Rows from block 4 of the text decoder, named by matrix and row number. Rows with one number belong to one attention dimension. Each number is 128 + 32 x the weight over its row's rms, rounded and kept within 0 to 255. All counts start at 0. Numbers have three digits each. After the name is the row's rms in percent of the matrix's.
# v: attention value (decoder.blocks.4.attn.v.weight, 256x256), inputs 172-255
# proj: attention output (decoder.blocks.4.attn.proj.weight, 256x256, transposed), outputs 172-255
v.29 086:150106119143154115218155158108058104141147137117115149165176083154122132103072188084079130122112181080123042186144137166063119118178125108157145188117102118140175134124185143183058136159108112116146163119144122177093123096158148121115118138113145186133
proj.29 085:142151135107136126143092133132157141072132074140097129172126096080154119192117158213096092140108125146145131102162117139127135159123116149066145118126164122150152128085102086132156193131142163163096149140099109110098101093180165163123082054194158137175
v.30 099:128114171139126096171120153093114131207107121117149098044184119128138182167101128108114126104148160080099051109139114179114102080062169139149080151108156092171112112078134185148140112170127145176126155116109139152091131091184144156140128091119141144149
proj.30 096:147163123126195121095134104120175160062131040149177158178099064110102123123066178248110157133135124166127085123116104083138088118133146156103132110125118132179130088180129140097104179088123113101157130118171146144159099123174124181126097101112145135126
v.31 097:139096131133112127148119128063109109153173128185142091085148168115169146180131155138091149138154126108113110145130082174132158070043122137113076173120144043160118112074143151104101127191137161150181190091091104113065128077152130177117140156149126134140
proj.31 101:169125133152184138057149142114101132113138052127122105170100091078092132116127159182116171141104154162126074116132189100100092177107147139073128097104108153140078132172156165112097165025169128098150144118153114163128102173148155143095057142050147122120
v.32 090:126101125100103134124169069159112126111162119119134109132128106125164132154130123145184144100151137068154143089097104149112099131136088168145131164136205146117073206104108085112131078136097151043110080110113146062104148078145116137092110130098088161073
proj.32 094:084145101077139147125141124136105202168149128099089103119132142147051146174038126155097172122134146145103109148144148136166208102131177073178114135161084161147174081161153132127084164099121132087113108123091162081171133156153138120156142147138189153166
v.33 095:159133035146107133131110160120138144108107159171115183118099130112115145097108160084152132116173091134094151120028196076163181126140173084118117083108066089077124134106114131160148171138140152146117175103158104081162179075090153089084192130127103082148
proj.33 099:139092155158115105134125156108120091120128200117094129100085148139112113158133175095110155147126089138162150143127139138140110108131144087204099059135119079124139091092116133086167121093133139203153145109139113162098195121118162170116086124137161056061
v.34 094:129182155208163130139136137155226095107163154104130115118176104133148082083091148160098122120076123209147144178167141076108145127185077078112096099159126170107149132145190062094074119071130087140171091203171120146129123092144104127153125131123149125145
proj.34 097:161111154161084139125093145132118131167127204151171167161148134140095107153178087131185130113087137059095178109034159182162127139114058117146182163135151133149121166096137121164141154159075146123082151130148097120172145103123111095144133120199057149111
v.35 105:141161212160199145114177095155153109118142126122097097162192099132097109095151112126129120123086147168132131118180125114120112137115080148131173118169159150179129105159144164128153092096082104142115078115152097180134095164152136126212077138108098167112
proj.35 106:129174120100136145180135094121145168157153049133176113141119113096133073128094106201164105084131152118107107082146131140115127124136086107148131196111137137066122151094170122178158118185124139093134112073128139076156145081113132114115145154161085194202
v.36 085:141142087184139110078104161097170145092083140091154125140149071097134141065104120132139112143164146175154112111089164077130147116201180107068108100135066127112137106144149138161116209081164132123165134149133125154204146132154117131075176113188149101177
proj.36 086:134054137197119119111127136162112081196095153113132168086136174112113119159134137067161158128080148112140153126059146115135083123119142116129098081156103113082139124075167114144188147173147146212103158055149095146098120081103146136150130149147141083082
v.37 093:159174125198154150189098134144177132074125141076095137111162142145119099090095144141124139102084113221090142105170147095184110103168153085095098108117071134104113099148167113119109104064100126140145135145182130139137121102124126142132124128170175077081
proj.37 094:104096152151042137077109145132109145181135151137165134145145110137104137115168135068166138135083125047128117103062147140117132151141053178160169124101106126160142166106129127116210105156108113158081100104116127138154135106098112142142177118198026139138
v.38 088:133142179116174159145106109119161089117194158121117107098161135136141089119113161153093159096122140205085181146148114099111121129117120087141119068105110134111122162122117077137130078093154078091102120137122125134117127147121135162179071148132189123113
proj.38 088:151108045135069130093093123112119149134121178118136147191159111204097126111165113149149138146103128054130125118073143180157176123105074158153143133132123088143110200161100138121130115103088134132148160131122144129191107154106130109106134096175078137164
v.39 095:139095128129126126123074103201150092089116121124106153065130131171169095139134060164163130076083158194107185142143150098155147097147173107127089072134074172089131131121127113110138107106100111152120117129145134148169091095123108134128132106168202115114
proj.39 091:149059190143115155114167098168129117169143117159121145183126118160111113159134123071201077125126105104140124086053148167129107103120089094160148135107157096203152154137143126162164158150142139137090113128139138135131119165091140107161207119168062140057
v.40 095:173160121124161127150200119152128167118097094086085132169147099148103145097143129130142106125118113162077129079170177136114101165105131179104183127140155152130060089149136160127187094057108129169095109127139130113134122125122107107153113082135101197119
proj.40 099:168225162107178133173086132097166153184160095160172115128125178166129126178067121168134131119120151140088123116133096122125143098143133123110132125126114158093149103063139092086161137155157160118169073088170128104130105057150123172130117111172141135209
v.41 096:104117133086099085135135134127116163157101086148124143162136150090140158155134122075145134172136113057149136141100126193106113136059153157161153156143160089181121140082109145132143128200145181152114121099105138101108131122088122122112120148105083151171
proj.41 091:145174088101167120157110099114086097090145100109088104083103159099170154124087167160124174099140133223073143141165103041141119138156197126098098099158112142059116059124116126162095134117131125111172134101084120138139118129159125159112094161092167139174
v.42 122:081141114119092156086117082137091109135116129109128057111129097153124075157136119185113119081098148087149198150099085127083105099117085129182118100119121121097105164050128085105088076159102122083118087079101142086083135113141111148134140100138170103101
proj.42 119:108079115105089152105140118171102156157148156075072100158108049116109148162128107152123095125119140134130121169112136159142153105092130094159111113167126181196117136174104109198024149090086132064094143174088175137161152200097117113104114130124140186163
v.43 104:124151162114102123108137123089097143186188173157124102137093175114106188145146176099107191185163169093137119100108115204124125147115124202152121149087166082139139098125095155133129120215113148151112126112064119113078121121124125113144138155068096192111
proj.43 097:100207113110137139130136109099092173100164096109095172180105106117150111112118185200107130114103100141141121150194137102085092143101168111075151113112110144089129113165169146137046126030165146065193062139118134126153158136126108188138106171061148147157
v.44 094:125123150095092116111149168125104103125104066109143188202128101111127146129129097126160112175130136072214094135102158143127113174111119165093159197123147096168130116111144122119184152155122167097149138124092173113113162190145168087107137134139074174151
proj.44 089:134160130128208136189144112093163161128132053080151079092102165071131140117103136137082108082138147167083117161157121055136120108176180078104101122133146144074142047078108119128124163135174082132131138099149086162098127083147169148092145116119178085132
v.45 092:108148158127102110088093126162158051132099150108125084086143103149116104136181090166144135053099147176136162172161136116116136078175138131159051109125098153163123128103133100100081059099163076132119111177125133116155090087157092144130104130125157099108
proj.45 086:141093093129093165063105076147117162179152174158145086173078083139087106149141104119146092155136136110062124161090106163159123150124099143108174176114105154165114165141157137175105121137120124064087119155151142105137128137117105104128207135112061219094
v.46 087:137123134151179152178102140121170145137133122163107174131159106090148115064083177130159150104111138184103125089084157101139144114146136068098170065119060099113150113194110150145076117081207090100126160212140123164152169121088135150136153144140153113126
proj.46 088:137124125197121106108079186071123118134114185151125174106142095144151100145171126123166169154133103080137157111102112161123141140118113152180110114088124065138095143082086196111198095147142194191139119098135095187110126121056141130142104090172120054082
v.47 096:111118119163129135149113109156122080083128111093138117084173101135147099075097142182147135064072138235074164166154132098111140112184088127130099114115100133126112142162168125115082082080104095110161093150138166138148117148135116171123119115160194116155
proj.47 091:118074106151070139099102153156115107141125165124153116149125072176134131122158087088164127136150109042118102061051127188135150102130068105194175119155139097197113203144144158147170105178074143119088136116113117100107123135068148090136156100155049195112
v.48 091:118127117157107069106169086108075116134203116123111115145150151120131147107149126124117102175165129081132125149040113124110065109073153171151184180127201103142148105094150126144132124220111141128086106081128115093084160149128162117127145138117088167092
proj.48 088:141186107105115119138128142067090115079138115120069104153160096105132137106122115180042169148105087121159129135178160092123173125169145137061136110180149110102093141128083108078066130076168143091151079100102099110183171145148137170094125130133222111169
v.49 098:117154163166202161178150116139154060143149105157063105128186130149131102098093155136096126077101128134110157090203086073155110114170106148167163104132180115138101134120156133144108083106100138078115111144165134161128114138088142107149059136089156153101
proj.49 096:102144108116089114135083141088126203128117120153115081168178101143115117168147084185152116127113130055081118119142169137087108150132084135158132150107121139109151168122125127134155105153142107130113110106159170117206056131163130100092152134159103151154
v.50 102:088099110100100112121157163111084137156150118148111136184142138127112168118123168055126096183161168020143097122098138173104082160099181158148183144116143063155158103092117160143143148205150141090130156079123122101096158160108141110094174165098079173160
proj.50 096:130181103136146117115107144102143101110145097097080168111102166096147134124087169126077166124124108218153154170223063055074151107119189163088093126121127161076137097184111156112089115050127141141146125167101133127117124123134135152071105112100205117137
v.51 092:141158150169124168190076112124135088082119152149135084081158101106132105087105118145131120110087167182098174120176096096080160113132103117158078089128113156122124149135112099120113147069135098079137081186142108131176147125098113153109101120181157117099
proj.51 087:121102150151068147118144176143098151134093171114115153168162149191092127127128112107171105121119124052148112103080115183160103136129077079172180116086116131225157167107119142135111129139113123113096103117123197153108118150123113090118181117173059170089
v.52 091:139146103176177140137126145173145094131119133131120134141136094137144102092101167159122121068083126211120173128159159089147149098127118098076146093106079226113120125154139114092119128068138119129147145177121180168144149126166146119130116112152194071129
proj.52 090:156080089165143102138144144140139116173150178152166115153154150128115140129133078111168084134130141048124102106073148146178120135117078147170150121126107147139103164097121124137216083218074119124096141120137147142139172130101139102114134161158076134105
v.53 093:133121104118124115225142096109063193118087145101094097070164125118175163130115167110162099142165144041103203118097107165095122105130141111161168089091112108080096167077106093116083139147118138096102155090118125060101216135159117132093189124113127124079
proj.53 101:118155114127111110114131189115160120124171146163074094131115058159121166128097128091104122131104139149157182125158132153110177131097128128168099118127099153144138143121076118089100144099072108104191088155100131140149116204123111114133144128144154114161
v.54 098:147146143145193169163119109156141066100139160085113065097182104154122098138130119164142126077093127209092174103145100086123120112155086111143131076129111173129110161147161101104094087076071104091103096168161159131136102113149123146151109086148156103068
proj.54 105:168119134139095126094092139122131148154141161159160105184143099167117127159144047128141118096118191066104149096093143193156125129121095109138125160142119121174170166121129118151165162162059121090104121106138120132169101108129131076178150103187104194153
v.55 093:102119152127131122139157087127068140146188149134090116112145139173124079130121139105148140116123148088124146108100073165155099136106117151185124140097157114118076137084107148116089063182071128065099134076111106057110149103156088107178135129116153208094
proj.55 099:113139096084121094108098150124141169097138139107097097158113089118106095129079106159122120147141131183137135155160123156106181094100152133138113096160127140113172137182124099164056138075048127095153091117111152067203125182141085123135115094117152158182
v.56 102:092166115144160158098137144148138078135130100110112081134121076128136073140133084150095085136082107128181116207093100124084122119131159133147117143147124197103158102136153082128151104136162115093131127134063169134120085132141102187095107127114157104117
proj.56 098:157044121126122117066168125150109160127068176109139148102133120110126138132199071143145072125158173081112099103042129141201112121126118090175112112147152152126086149118129126228097158143099104121096148101084149162149170115105112095137150152122153133098
v.57 112:165129140094089121111120163073091173160109093141115159147110139123118204134162112078152091176185115100136112110098135187109113168083166145110161151117160070147137120112120143155181148159104152164142171081100092131139149106105139097104148124130043146191
proj.57 101:132185113125153136173153120100129099083161076137087130067098197078160153099115160111092162134109124230148143167188139048100142123110177153085122141122154152075091076137126134091091132116184133147170150132147114124102096120137140175107081113068170083156
v.58 115:150137116156175184161113131157144142095131166106077082102173090161148100104123129176154127056129140171096228159134131064107138085149097091148125080086076182134082157146127102127093084091096119091105090168151107089149173121145134125128134078179193122100
proj.58 107:069081144140055121106155149146163128159146150165126104162142087155104126178103102102141140118139138072114162087084165173126134115099113088225089149140102136195166148127130143118132127130062127118084090135135154160155108123092136083127151125182071128155
v.59 115:135116125112125102142181172086111199137104111150109163179139114136161168099098137073134120148180118115116087086061142135145109178162139148124160119105154107136145107146164143189130166140125124153088183116145123112127160119128164121127166116096092143127
proj.59 101:161197134129154149181111100044124076108117099143124102091122166113166121104122163154074138107128128159182139160196169085119124114158175161126134110124133144041120112106130093083156152101179131185205139148158115143113149121172163126129111132123189041157
v.60 111:138112115134090099081128151084110148159126087150158180162069121097159184131111142089124130191200131095151071124062160133147131153127157086094107192106119066119160114102108166163111185193191177151130166115109145121096157128104161115082155176133128101162
proj.60 114:158090133131157121114108158136132046075112146098086155083138142102151134090188159108120160113139057157137097124174134080097099146113159179088138107142111080091095091169110147108086138073194166178128127125099099164111114134152144131119101138105162066105
v.61 089:131157117124148104145192148110145142168159097128101161194152128115109116117128154116127168177106098134152086089093096137135090157107125133154160148121174064199148065162177146167159111139099157147139143094150107134141130126071139076140091176072074205109
proj.61 085:132212102109147144173071070065165094122148082113157171107177199116144136123106153188096145098152148136138102132157136128128141106156181144131142160142108128074130107096128168123107147122161130105158098134113138133127164036165119166120110159127187133217
v.62 097:139129108168165102096105172116164105145168115156167139164073143070155138086115150082099136132154109235130053156122114088118121135154154127105109126137113124147192090157176144177139202072151144123142148134170146196149117155144115106073116128110106161154
proj.62 099:146107137134160098151099122110094094093102162151183138085164203118139081114136110107140135131134091110109115088084078094184063155165101141133136090106131101086114144069107158099163111173153134211113195130146059167095114062120176159096134134163137073077
v.63 081:110097146099089132140189150137153133133096125096180147189128164114096181122156096113118088155161133086173114074084127172097125141106117168171151106096190137140119131094119171139168141194111168143069157082091131133122141155101147095139143174087084178130
proj.63 087:136183127102154131157120072067165169085110084065099134134111185102124106109085201155086150091140177188061104141198149101150140088151205155096108184162154131081119064098143117151062179127177133095140121134122131104093110121149146196120068144096168086145
v.64 100:152107152116164108138150136108103120150167124128135137199093136124147189123087183115117176131094169108072107106120128181160115114158146108145119136118152091174086131146056188145105129180096161118129108120157126139119102127122094160127092160103126107131
proj.64 090:146159101156107122150157131090131121167109111084112146091082120148116120150121068115116072151143128112088121134203132132041096142138155117135173135097127148107117139105143122106089172091112139141153137162050122151117112090143077112123122121110131149178
v.65 090:166151119142128168121091109113207148105133099104090149113141129111127075108112102124123121068158132200127102118172161093162101116133112117065153111128065151102098123190177114138146108042095133152175100196159100159162085140110138140134078083173134083165
proj.65 092:161166124142090144154102149183122144120187140137117110141175097135142119129130105120118084156110110075154093102102153081116110123202078178141103092130154094114142149070121068069215104139094136120110092139100190108071135115114130134137139088196086116116
v.66 100:157152071113107160123090125136096185085138119102098166050111073134166070094148100177159078122177116181092200107145109096100139145115127075109086056104063165087123144154167074136095134055144124119140122133127126116215143166130123119124195092165092162066
proj.66 101:103109150099074180133118111183123186076169179178143103158156186145086120111132125159116202108144184118180197110131125138221137110177058118165099104169162118116194085110110113145170085161119137132160103137182112148164139094131170072145132105197200145128
v.67 102:144107119145160173180158104062152148131118101134146148238104180132152172125087186116150152134107155105073129098116146148158132118130131089098123164152091111138109139161078187156180150133079123146084111125164125096114138127089087112150126167114091113134
proj.67 097:110163098128164129150136108071168120177127170117159125069096120150124145145100104082127089125115118165078089156211143156065091167139137079123155143071119137119155172118094113078123155090116112173155093113104127163109120130143047141161138145078093080149
v.68 109:156178088129110118155170135134125190090119121120069129135141071103152116089116107131162110172155124086114183076134157126076208152092200131121171104107146128120147172136085097148149124091157146066054152157070109097141139160130137108114190113137063143117
proj.68 104:128135122068152113136115176067163138183137113138163079121127196104171126159132107135094197082121174151169154146168116121171117119169126088182112156136122121092232068112121088171145168107156096186135104103124142124170096137188184095134138099101148114143
v.69 103:132166189146136144057185141089123075184175125177161138219103148131127132174098180099078135142114189085127117111108151131099106105108140167159132168107204135179118132098076144137134123205083145084100122110126126123038118063129116108158124164059107140150
proj.69 101:141146118095141088085108108083092155151101123096088132104093108131123138200138137096168119191123110150066117107195167123072126117106188148113153144109061135139120092143132118133060206061107121116127174143088137152131146150110139157118070139065103145106
v.70 114:108149097127116091196105156137096181065106132107080141128183095108131091100116126123174074160161130115130131087117151162062158141142150119112140116126107155104118168174147077151156128111105127057074158179089096099156164149112119136084163113114095147117
proj.70 113:128120105116140136106149151099166136151113129166175078136162157129190137161152145165107208048135208143160119084129135082180137114180101118152150152152097078090194080146114112144174143130081097187185078114122120150131102121181131088117153185156165095193
v.71 092:125121074145117137087151115101159069115116106126194156110098111141117108106143107165112131086128111155145144152155142104177115093132149098160103125102099147133140089094119084100126151103147108171172113116184137194134111137160095105173131120188193101197
proj.71 098:138117157159109093120094123185125116111155150139108158068113110137125106054108093146194135113130078101094133119102136133124164175126124153149122115102109140152075186084113119149163119150161176085073177134126132079115133131077129125105110138107084164076
v.72 087:121144163114085097083148118145114115160147125154147143175080126138136177142112141114111140128101153056143139114021153159126122153117147148130068189083190092140154122130096155064144128223139150157134146102118162095065168123163143119125138143104108154130
proj.72 089:181144130114170098148123119113141137113083079092099138115039130062104128128099120129154107130102137194170116153145128094098149135151214146094150161097095150167109128167107136144087148074114150147163147116123184161123133124118132152100086130049138122157
v.73 107:123101121118148134045210116097154095163150140124164123193104141133137177182141133059095178135118148120101053130071114146170083119119149132167138185124113083205103117126073160110129126156141160127162116092138121131065107084081111114137088197060151094153
proj.73 106:156154134162172116150164154140086125126110112085074134063098135114157145107135097105144074158132117165112093148184133139084105161119180176086161128063118150106109145104119150094070127106140160140117138103109127096115126101097082137095087118052085141100
v.74 107:138115160114111079078139124108096118146155143141166118163085127131142169187102169100100137210114165087089133121086142165077125128134144199131126190099186162152137166111046158145166154240145143088103135103117126102054110113129148133124119189070093109132
proj.74 104:165089083136192115114123121104113121174115099099142094107078106090120137188090160106167140127158083188127091166172137143103122093119181103120130126115101146160096109177168188110062161090144100120151163128113142171128108135120133140102089176062122118155
v.75 101:109151148165123112145153108143072141089152143131072133115185125106157093140107148135165099182122114114137192120129076145068118143132099157160126134138170166100116106113122117151116099157128115042062122100111106051109175121158140110073158137094054144068
proj.75 107:080110082068142138086099128083105173154122119129113091145150126177136108167166179141117212113131158128155150149154114118209117122113110049116089156146085091142150079181123107164082167120085130094184133075150137132164104137130156083148147109125201109185
v.76 129:159124094149136111210094175122100188075105122104079154089169104114114100081143100140206079147148110139089146091098128117066177154137163138090139105107074146095155136149187113149115109088147143118087181195137090111178157178139169141082177084170115151131
proj.76 117:120124155103090163117130148122163120132138121151185074120163163099114119150099111141070179093109190145160144114125125144175136139159091093157123140174124099119193104105125084129207148118114094213183096170143121137169111097198136087137169129181170129160
v.77 110:119151119136119112121150152128116164113135134149114146154117062141134122131130148133148094171137137081087201131099167136056177155084167155132143113075120116099139145112110109105112131190156155060100193134091112084098146131153127148086162097135075117102
proj.77 104:197090129131108082095174142108177086196062134137149107143107184077160167148143136093144166137135176163161132126101151097177119150128136106159111155160117134133181094165142128174130156108120135184160121149142131144127111128125157089111140166090123123120
v.78 101:124087105190124128185123174139074165119137135106076109101137067092110136145134131131197112146145123090132135121139103130093170182090180155125116122128076160144099104149134136123150117139182149083090153173051123085134147147146152090106154123148055201129
proj.78 100:107105152082116074126162164087177141161130095134162116170131180090104132162116138144103159083159207178148129123129117115193153121138160096137127160148111096106208071147114131166108138136102083206172113145142137124163123134162122099151086124116179112163
v.79 102:139163134134118139170064158215175117139103113079100134061179118121143061088158084173127158117125103159179135102155144080144136152137105133107133091124141188103134108151194060106172086059116103157150093181139152158174130152155150150134085052169162125076
proj.79 100:085140155128093160128089147179123160120142153172129120199173121142127122150089122133105108120086118118187112078065108113211133093132104117109130143158171116107138122101157101165192129170096110110104137118156130099142164116169173132149146098208160109109
v.80 097:134112148174152167122146105098127140165113132151125114193142103142149135143117151116126114192096169086109140103087111133062168137126137235153107138108164166146090192123077139120147124220121109077067156087061134077102150086092119133129157130097092147107
proj.80 101:160109099084131139118128131055148121142068168099147182134087124121167151175121196141155161118167138143117157130163135119143097118118149086140124132194126106135154092194123180146082199069119116148135133080136146166124148133116107103134074172073176118140
v.81 107:127113148099128165115109126105174065167098130115177109109107237130143147162145139134074174065144131152144087125155138130208122121124109093113104127146152094134114116136128146037104150080167135186180093121145150167158092106109149129144099151128205083164
proj.81 108:137131161159140159169133110170088109087154167146090160131124085132118111096108098095184066149117072143110081146105115112067105135103122149101122112116151175138087209117126119098134078128150194113094156125136130104073143096125122179142133112160074158066
v.82 098:136177125127112140129139100158199086156111115145194097109130171170144104154155098146087153135103133201161104164183133127189086092140089144129147156147172133120142111150151119092134107074097089189194142151184112168148120111121143159182116130111170108171
proj.82 101:108162152143133117154119141169134122088139126120132174144144067154105107137136153138169052155109053062130135125099136131095116132138129199126110099098159079143118148072136110093112137179167176042095161093124154094112109130122139150155149131165086110105
v.83 097:131110116112077116195118138131138186128108121131132110041115135110144116097137057144161126128140107139131130104180158134176180115095150036097113135147074080102163120141144086152134147068145166175176158150127144145170161129148123112123118099213099127143
proj.83 098:169151198155081163137129138164104081135156109168146153190180162098133117070124139130083148136137111158155157125061121096161125169189082159186143131137206096163140141068132077142234097178172112145146149130121106163138098109107117129119140104132151097116
v.84 108:123139121121169180077170091104164115134159128124188115167112138177065101116088122136079141112129139184125136175139131095155081079124115097134113127139161142112126117113117144133097105094137153145192108114158129167188061112107083125131098095117227107139
proj.84 105:096132104183121145125124100157112172107136111118136161050162088188136132139107078129140065208121106100153113104145119168116186119073129144115086116121156151131091151103140118117119122138092150047089168155114087085104170154107142120101109162132076162117
v.85 109:138064083132179175112158155092125153099137135165176142159093142092155147131082183113105155119096154117039108120105170127175159076205130082106180127120062090115110119134095160117124132112115119130146126082110123084120149081113104170174135136135163098117
proj.85 102:140171136119097062146158105121104088143125152108122148061119177170161115102166092103165136157157164117079130118198162150076112158115107114182113138107097145113104195159099090122122152104116177177145105187076116160103131148081031098151134142079047122079
v.86 106:145114120169133125182127135190127156073157088089108171095195107098080076041135091143139132075110110138134127108133141118141122130108134111062156071130111157101133093177201085179162106034123150160106120203107111169181155171148151118147124105159128161149
proj.86 106:103191119101095148144115152137162122155153139153118123149174128159136100154110097166087129114083168127219136113152093123138096099150084126103118131126162118093116155064128093124197165113082100145152078148177134087138140107165172125147159097218168156185
v.87 101:154137103171151123199133134158131177046116119137076134123151058120146092076120084155176103111131140157114188095145144149089195118143142120100128072098080134080131155151150125101154124054108134102067155163143109081139171151124135137097133084151073129094
proj.87 099:120141104122113105148149143130146146151143177170176102147151159133089136168134140120098184045120189114182170112127132093159102078155074152159122117129124108115184092080087116154179151137104096156165066134162111170142129072162148082150185148162154090126
v.88 095:132141050138152129160113129124113147122090151121109115063174124127126110099130107158138140079135106183102127114222108064129125099171144074103117098128041135081151093163165075098116112019126111178192117125166125142146139117138116137109109103154150103127
proj.88 097:100127129169042144142113130156130170113161156185128117161145121177105129052104097126148101146112123091149132070084130185157157150154055165169134080069172115137150138082079106143186075172099133072110113161134100101099113130135099133144154112166072185158
v.89 078:179110147149137064213143184118101102096086135100113132121162139034140148095204156101157147150126181128203110104135123193117175130075164133118121175116104101160134125152138142149184146131154178127120162210124141114103189140111170147127098120156101148096
proj.89 083:128165138123147096154146202074110065167147037139160092183123133084143148172118127095059133071131144164079111178094126121143090131155208154125159100097159111135083133104173146098157167114120090181202123140154175106147151099200144124114158070117151081187
v.90 101:086201203099079079073140140146117069169087120130164094106112199116126153154175101120091127152108100142221092158167082142167081111090096144177109136152208096168166107094144138108168119147100121161138092103101166199072104102141151120123034116109137100125
proj.90 092:110139142165168148099086107125162141093128141132091162169130074105143095137086189119104116125091093122115107119093124103136139096104171189085123111146153117167075096133147174117085132145153112025066142093146114090159144124173152197105138154145174139145
v.91 115:135146195124138156079164106096121090183134129134156128189087163158122186223120179097113144166106143098136113174131115154116091119149097176188124180125213135181114126079086144119103110211110122121108104075134154148087129074093121125156128188127121102154
proj.91 108:165099089124182096135130099081098172128084137099083185095078110118119135150117158121169137166160120128072101163160149123077155113075210117087149158146100147136107113191159160155049155107144144079096134115094115137106141141091140142106098148077109179112
v.92 093:137105092080147166059129129109212153128121129144209110193093156180125141156149112154107144073177126168132112148183121071174051111155116104164112141132131159150152110118133119070103123110107145167202075121195137197122100075121118149198103118131186122136
proj.92 098:077111150133119114113117105209164124101168139154095155079152111162133103091134120101139036185122083092097092140091155123066128112083127173088116119113105148129088174123110098117139118161147173075068162120173097098084130140085138125113148125122099130071
v.93 108:154178156130141128062150120149192068182131120141189111160100177155106155157117139111079160126115181128134073173122115140150055125117069192120092168145174120167061123094090159091124107197119123161170105116129157169083096078114140118162083186119149094153
proj.93 103:176142117140168110135128092158102138122120141086070178105099119107165102141132141110140050172126070117088099116134140151047122080080191165046146104134151123164089144171149153112099123136142128081097171126100144109083122164098117193122126147080118133103
v.94 102:151090139183144145178117178073072139094113122117098113168118080114129143125085133124160133171080171096082144060128138152082141150135183168122162102090109152146107171114107146150150135160115112091053173123090122058119144122111136105079154133093074146072
proj.94 094:183135079128141099145141145036138114189120165094143171154137124147120149176155164099123168098156186123138106152205135103110111140150094062154136153133094132088139074132126141129120184076091137166211064144096140147129109148137118101135165124092141111141
v.95 093:124076097160136098188106154138014160101154129099082119107151114104168106129119113126155124119151120102098188122122098143077191151115185142160082098135125114093104147118114114169156127132158152097099146112070134068158163142138123155082158138114099146129
proj.95 103:107065146107138080137129179085118129142107118119139151160128119117141079078124152145123212092134180147143112146117140142216129149119119070174121136149119128146160106156194143178133177092091059140147115158142163150198115115113144077109125156104145121151
v.96 100:096083091101137123136151147097109158153153145201070130149117086121111131145116106103159127138142182081100109116102157181121101087137160143066138131125108059156086114135105125136105113183130121115131174074130106128077183090086080194139175148124132147115
proj.96 103:082145104121104095180110138134156100127140146155160057117209153074158124083088161092109142083123128150174108128194080086160139107123184121158103109141100125085124141116144127143122130076147104140180129146132130108151141093139148141096147127183089099140
v.97 095:167139177154027138099102080165139078156114133109217128092109146142118146122172065130107151066094119103159153102153166143166140098139097155142129155157141120126142116090130081131177130125150085163154060189101164155156079091157115105147061147114115118128
proj.97 094:069062093147163088073124128129054110102128107133087193166105115120109117170152091239133124151130139124129175178095114118143183157119068118122165149157130146160092152164122174108095103162200169041099119105127141180110141184120089126139116119117198138122
v.98 088:106106101145176119155165155169102142108119136176072131119142111088117112115073139106129134180132089148135148112126092127066132157117126126168163112131125141145124102133157144161101151169099102024074116099132156190119151156121105113075152129097120103103
proj.98 095:117162136101144128154157176068145165150128124099148084131125148100145168127142167117147130118141167067104056076185094175129136080143099107162104101123028115105148039095115101120186221144105104148158153140104128158152129108110161129148152154173053143131
v.99 099:121189133171167091165119132134177126144134126112173137101113199051118133069117154157093160148144134167139123136142083094178106119153115148159119142230115148130175078152133158173140170099148097150145151143112113160167090096131134103146117146088131119110
proj.99 099:163153125129118093117130112142100107168140161144083120133114104217056097182135137076135103165111153098108111165083123193085099112171069124115110109133105110141096162124115069132091140155098127121111100122119110150127086124115131152151113100116130160072
v.100 115:101170104101223109154146152146120153151067140081074080131133149126118099112087161161140139206183091160144160164159089122104103176143158125120129087171101130113203040140168135145077130083077127151136135097136136153137133161128151105171144100079139112120
proj.100 114:192151171168113123109116131155115106125138163116152136134075101121085140122113148122162136140091185082105105093095131158089080091134117215107120109089154116152140130110122117079129135140094185189098152125088110143084109042103150173148150128104160127093
v.101 108:111133124191133123103153079170132112076115127123079139203147065146118101100118146106147111169109121107101091113127129092151160148143165160122142164138136137150128146181097172151130063168132088087064145115140180126103147171091092145070159092090145133133
proj.101 104:122110106134181176136133159061160140149089112149178118144141120097173122131138109103095175079123109153177118104202112143187102126149135078211164133084135137141162106082102110170158179130087112159158101197141123152107091128153161114122128172166058136142
v.102 103:132186112119168102169127150166125122130097107087133102105176144110118092110127179135105118163142066172155160193183106050125109133195086113145133115146156147074175050114187099146122149087066120127123099127168149124140131141185155113158114102141121099123
proj.102 114:177134159120117145126106112142106086079100137136132161102096108155075161165202147092154082138131182080120135103075137169028110151155057163130078124124140116133136098113091093106163109203078108141078078070085131102100123081081128146171146132120150095074
v.103 102:154115132169139086108130131194134131062131133124120138184149057140128115135125122081142117114102106146117139109090103118110135125164115113134178121075097149129129143139109106122138122143116148061089092145096183114110120157145154098093143128125131152190
proj.103 101:060130106080163186151104189088144160205126122101147123077161149071192157099171147116085119073156129126115131102186099114119151100120146086127123140147129065092193059086096167145114156182108083103143123143142131137154147136155143082120141127147119175150
v.104 095:106123119113166163165179187075077195154100128186076111174114152092148136130116214105145145158154116124119103144141102141089085189124180122177106138131107051147143075159130148157077164132078132133136166032129090124098148136099124174126140178099118163132
proj.104 095:178160137115053130109118179119103160193165118138081092122125101166153133123059145074122174099126147134150102122163118158117083106151183173108088088137080113122159102112099079136109163086051134181168146147159186108121126072169167119118127107202155068116
v.105 096:091089163084036086123145127098121152138176115170101120159117125138133187121123111124138167114148178068067107129107150153106127112058143136100091157097128055161141164147079138130139126200210139112100163071081065112087138122089062151117140168143138109136
proj.105 102:103151119145118110136141193152124107137197130114125086114154131096172147112117112146126147105106102144150128126176112123192149133140132068150144124150109108099113138129144164161113138051153146127192110129152156138185140147167141116087098119214081099139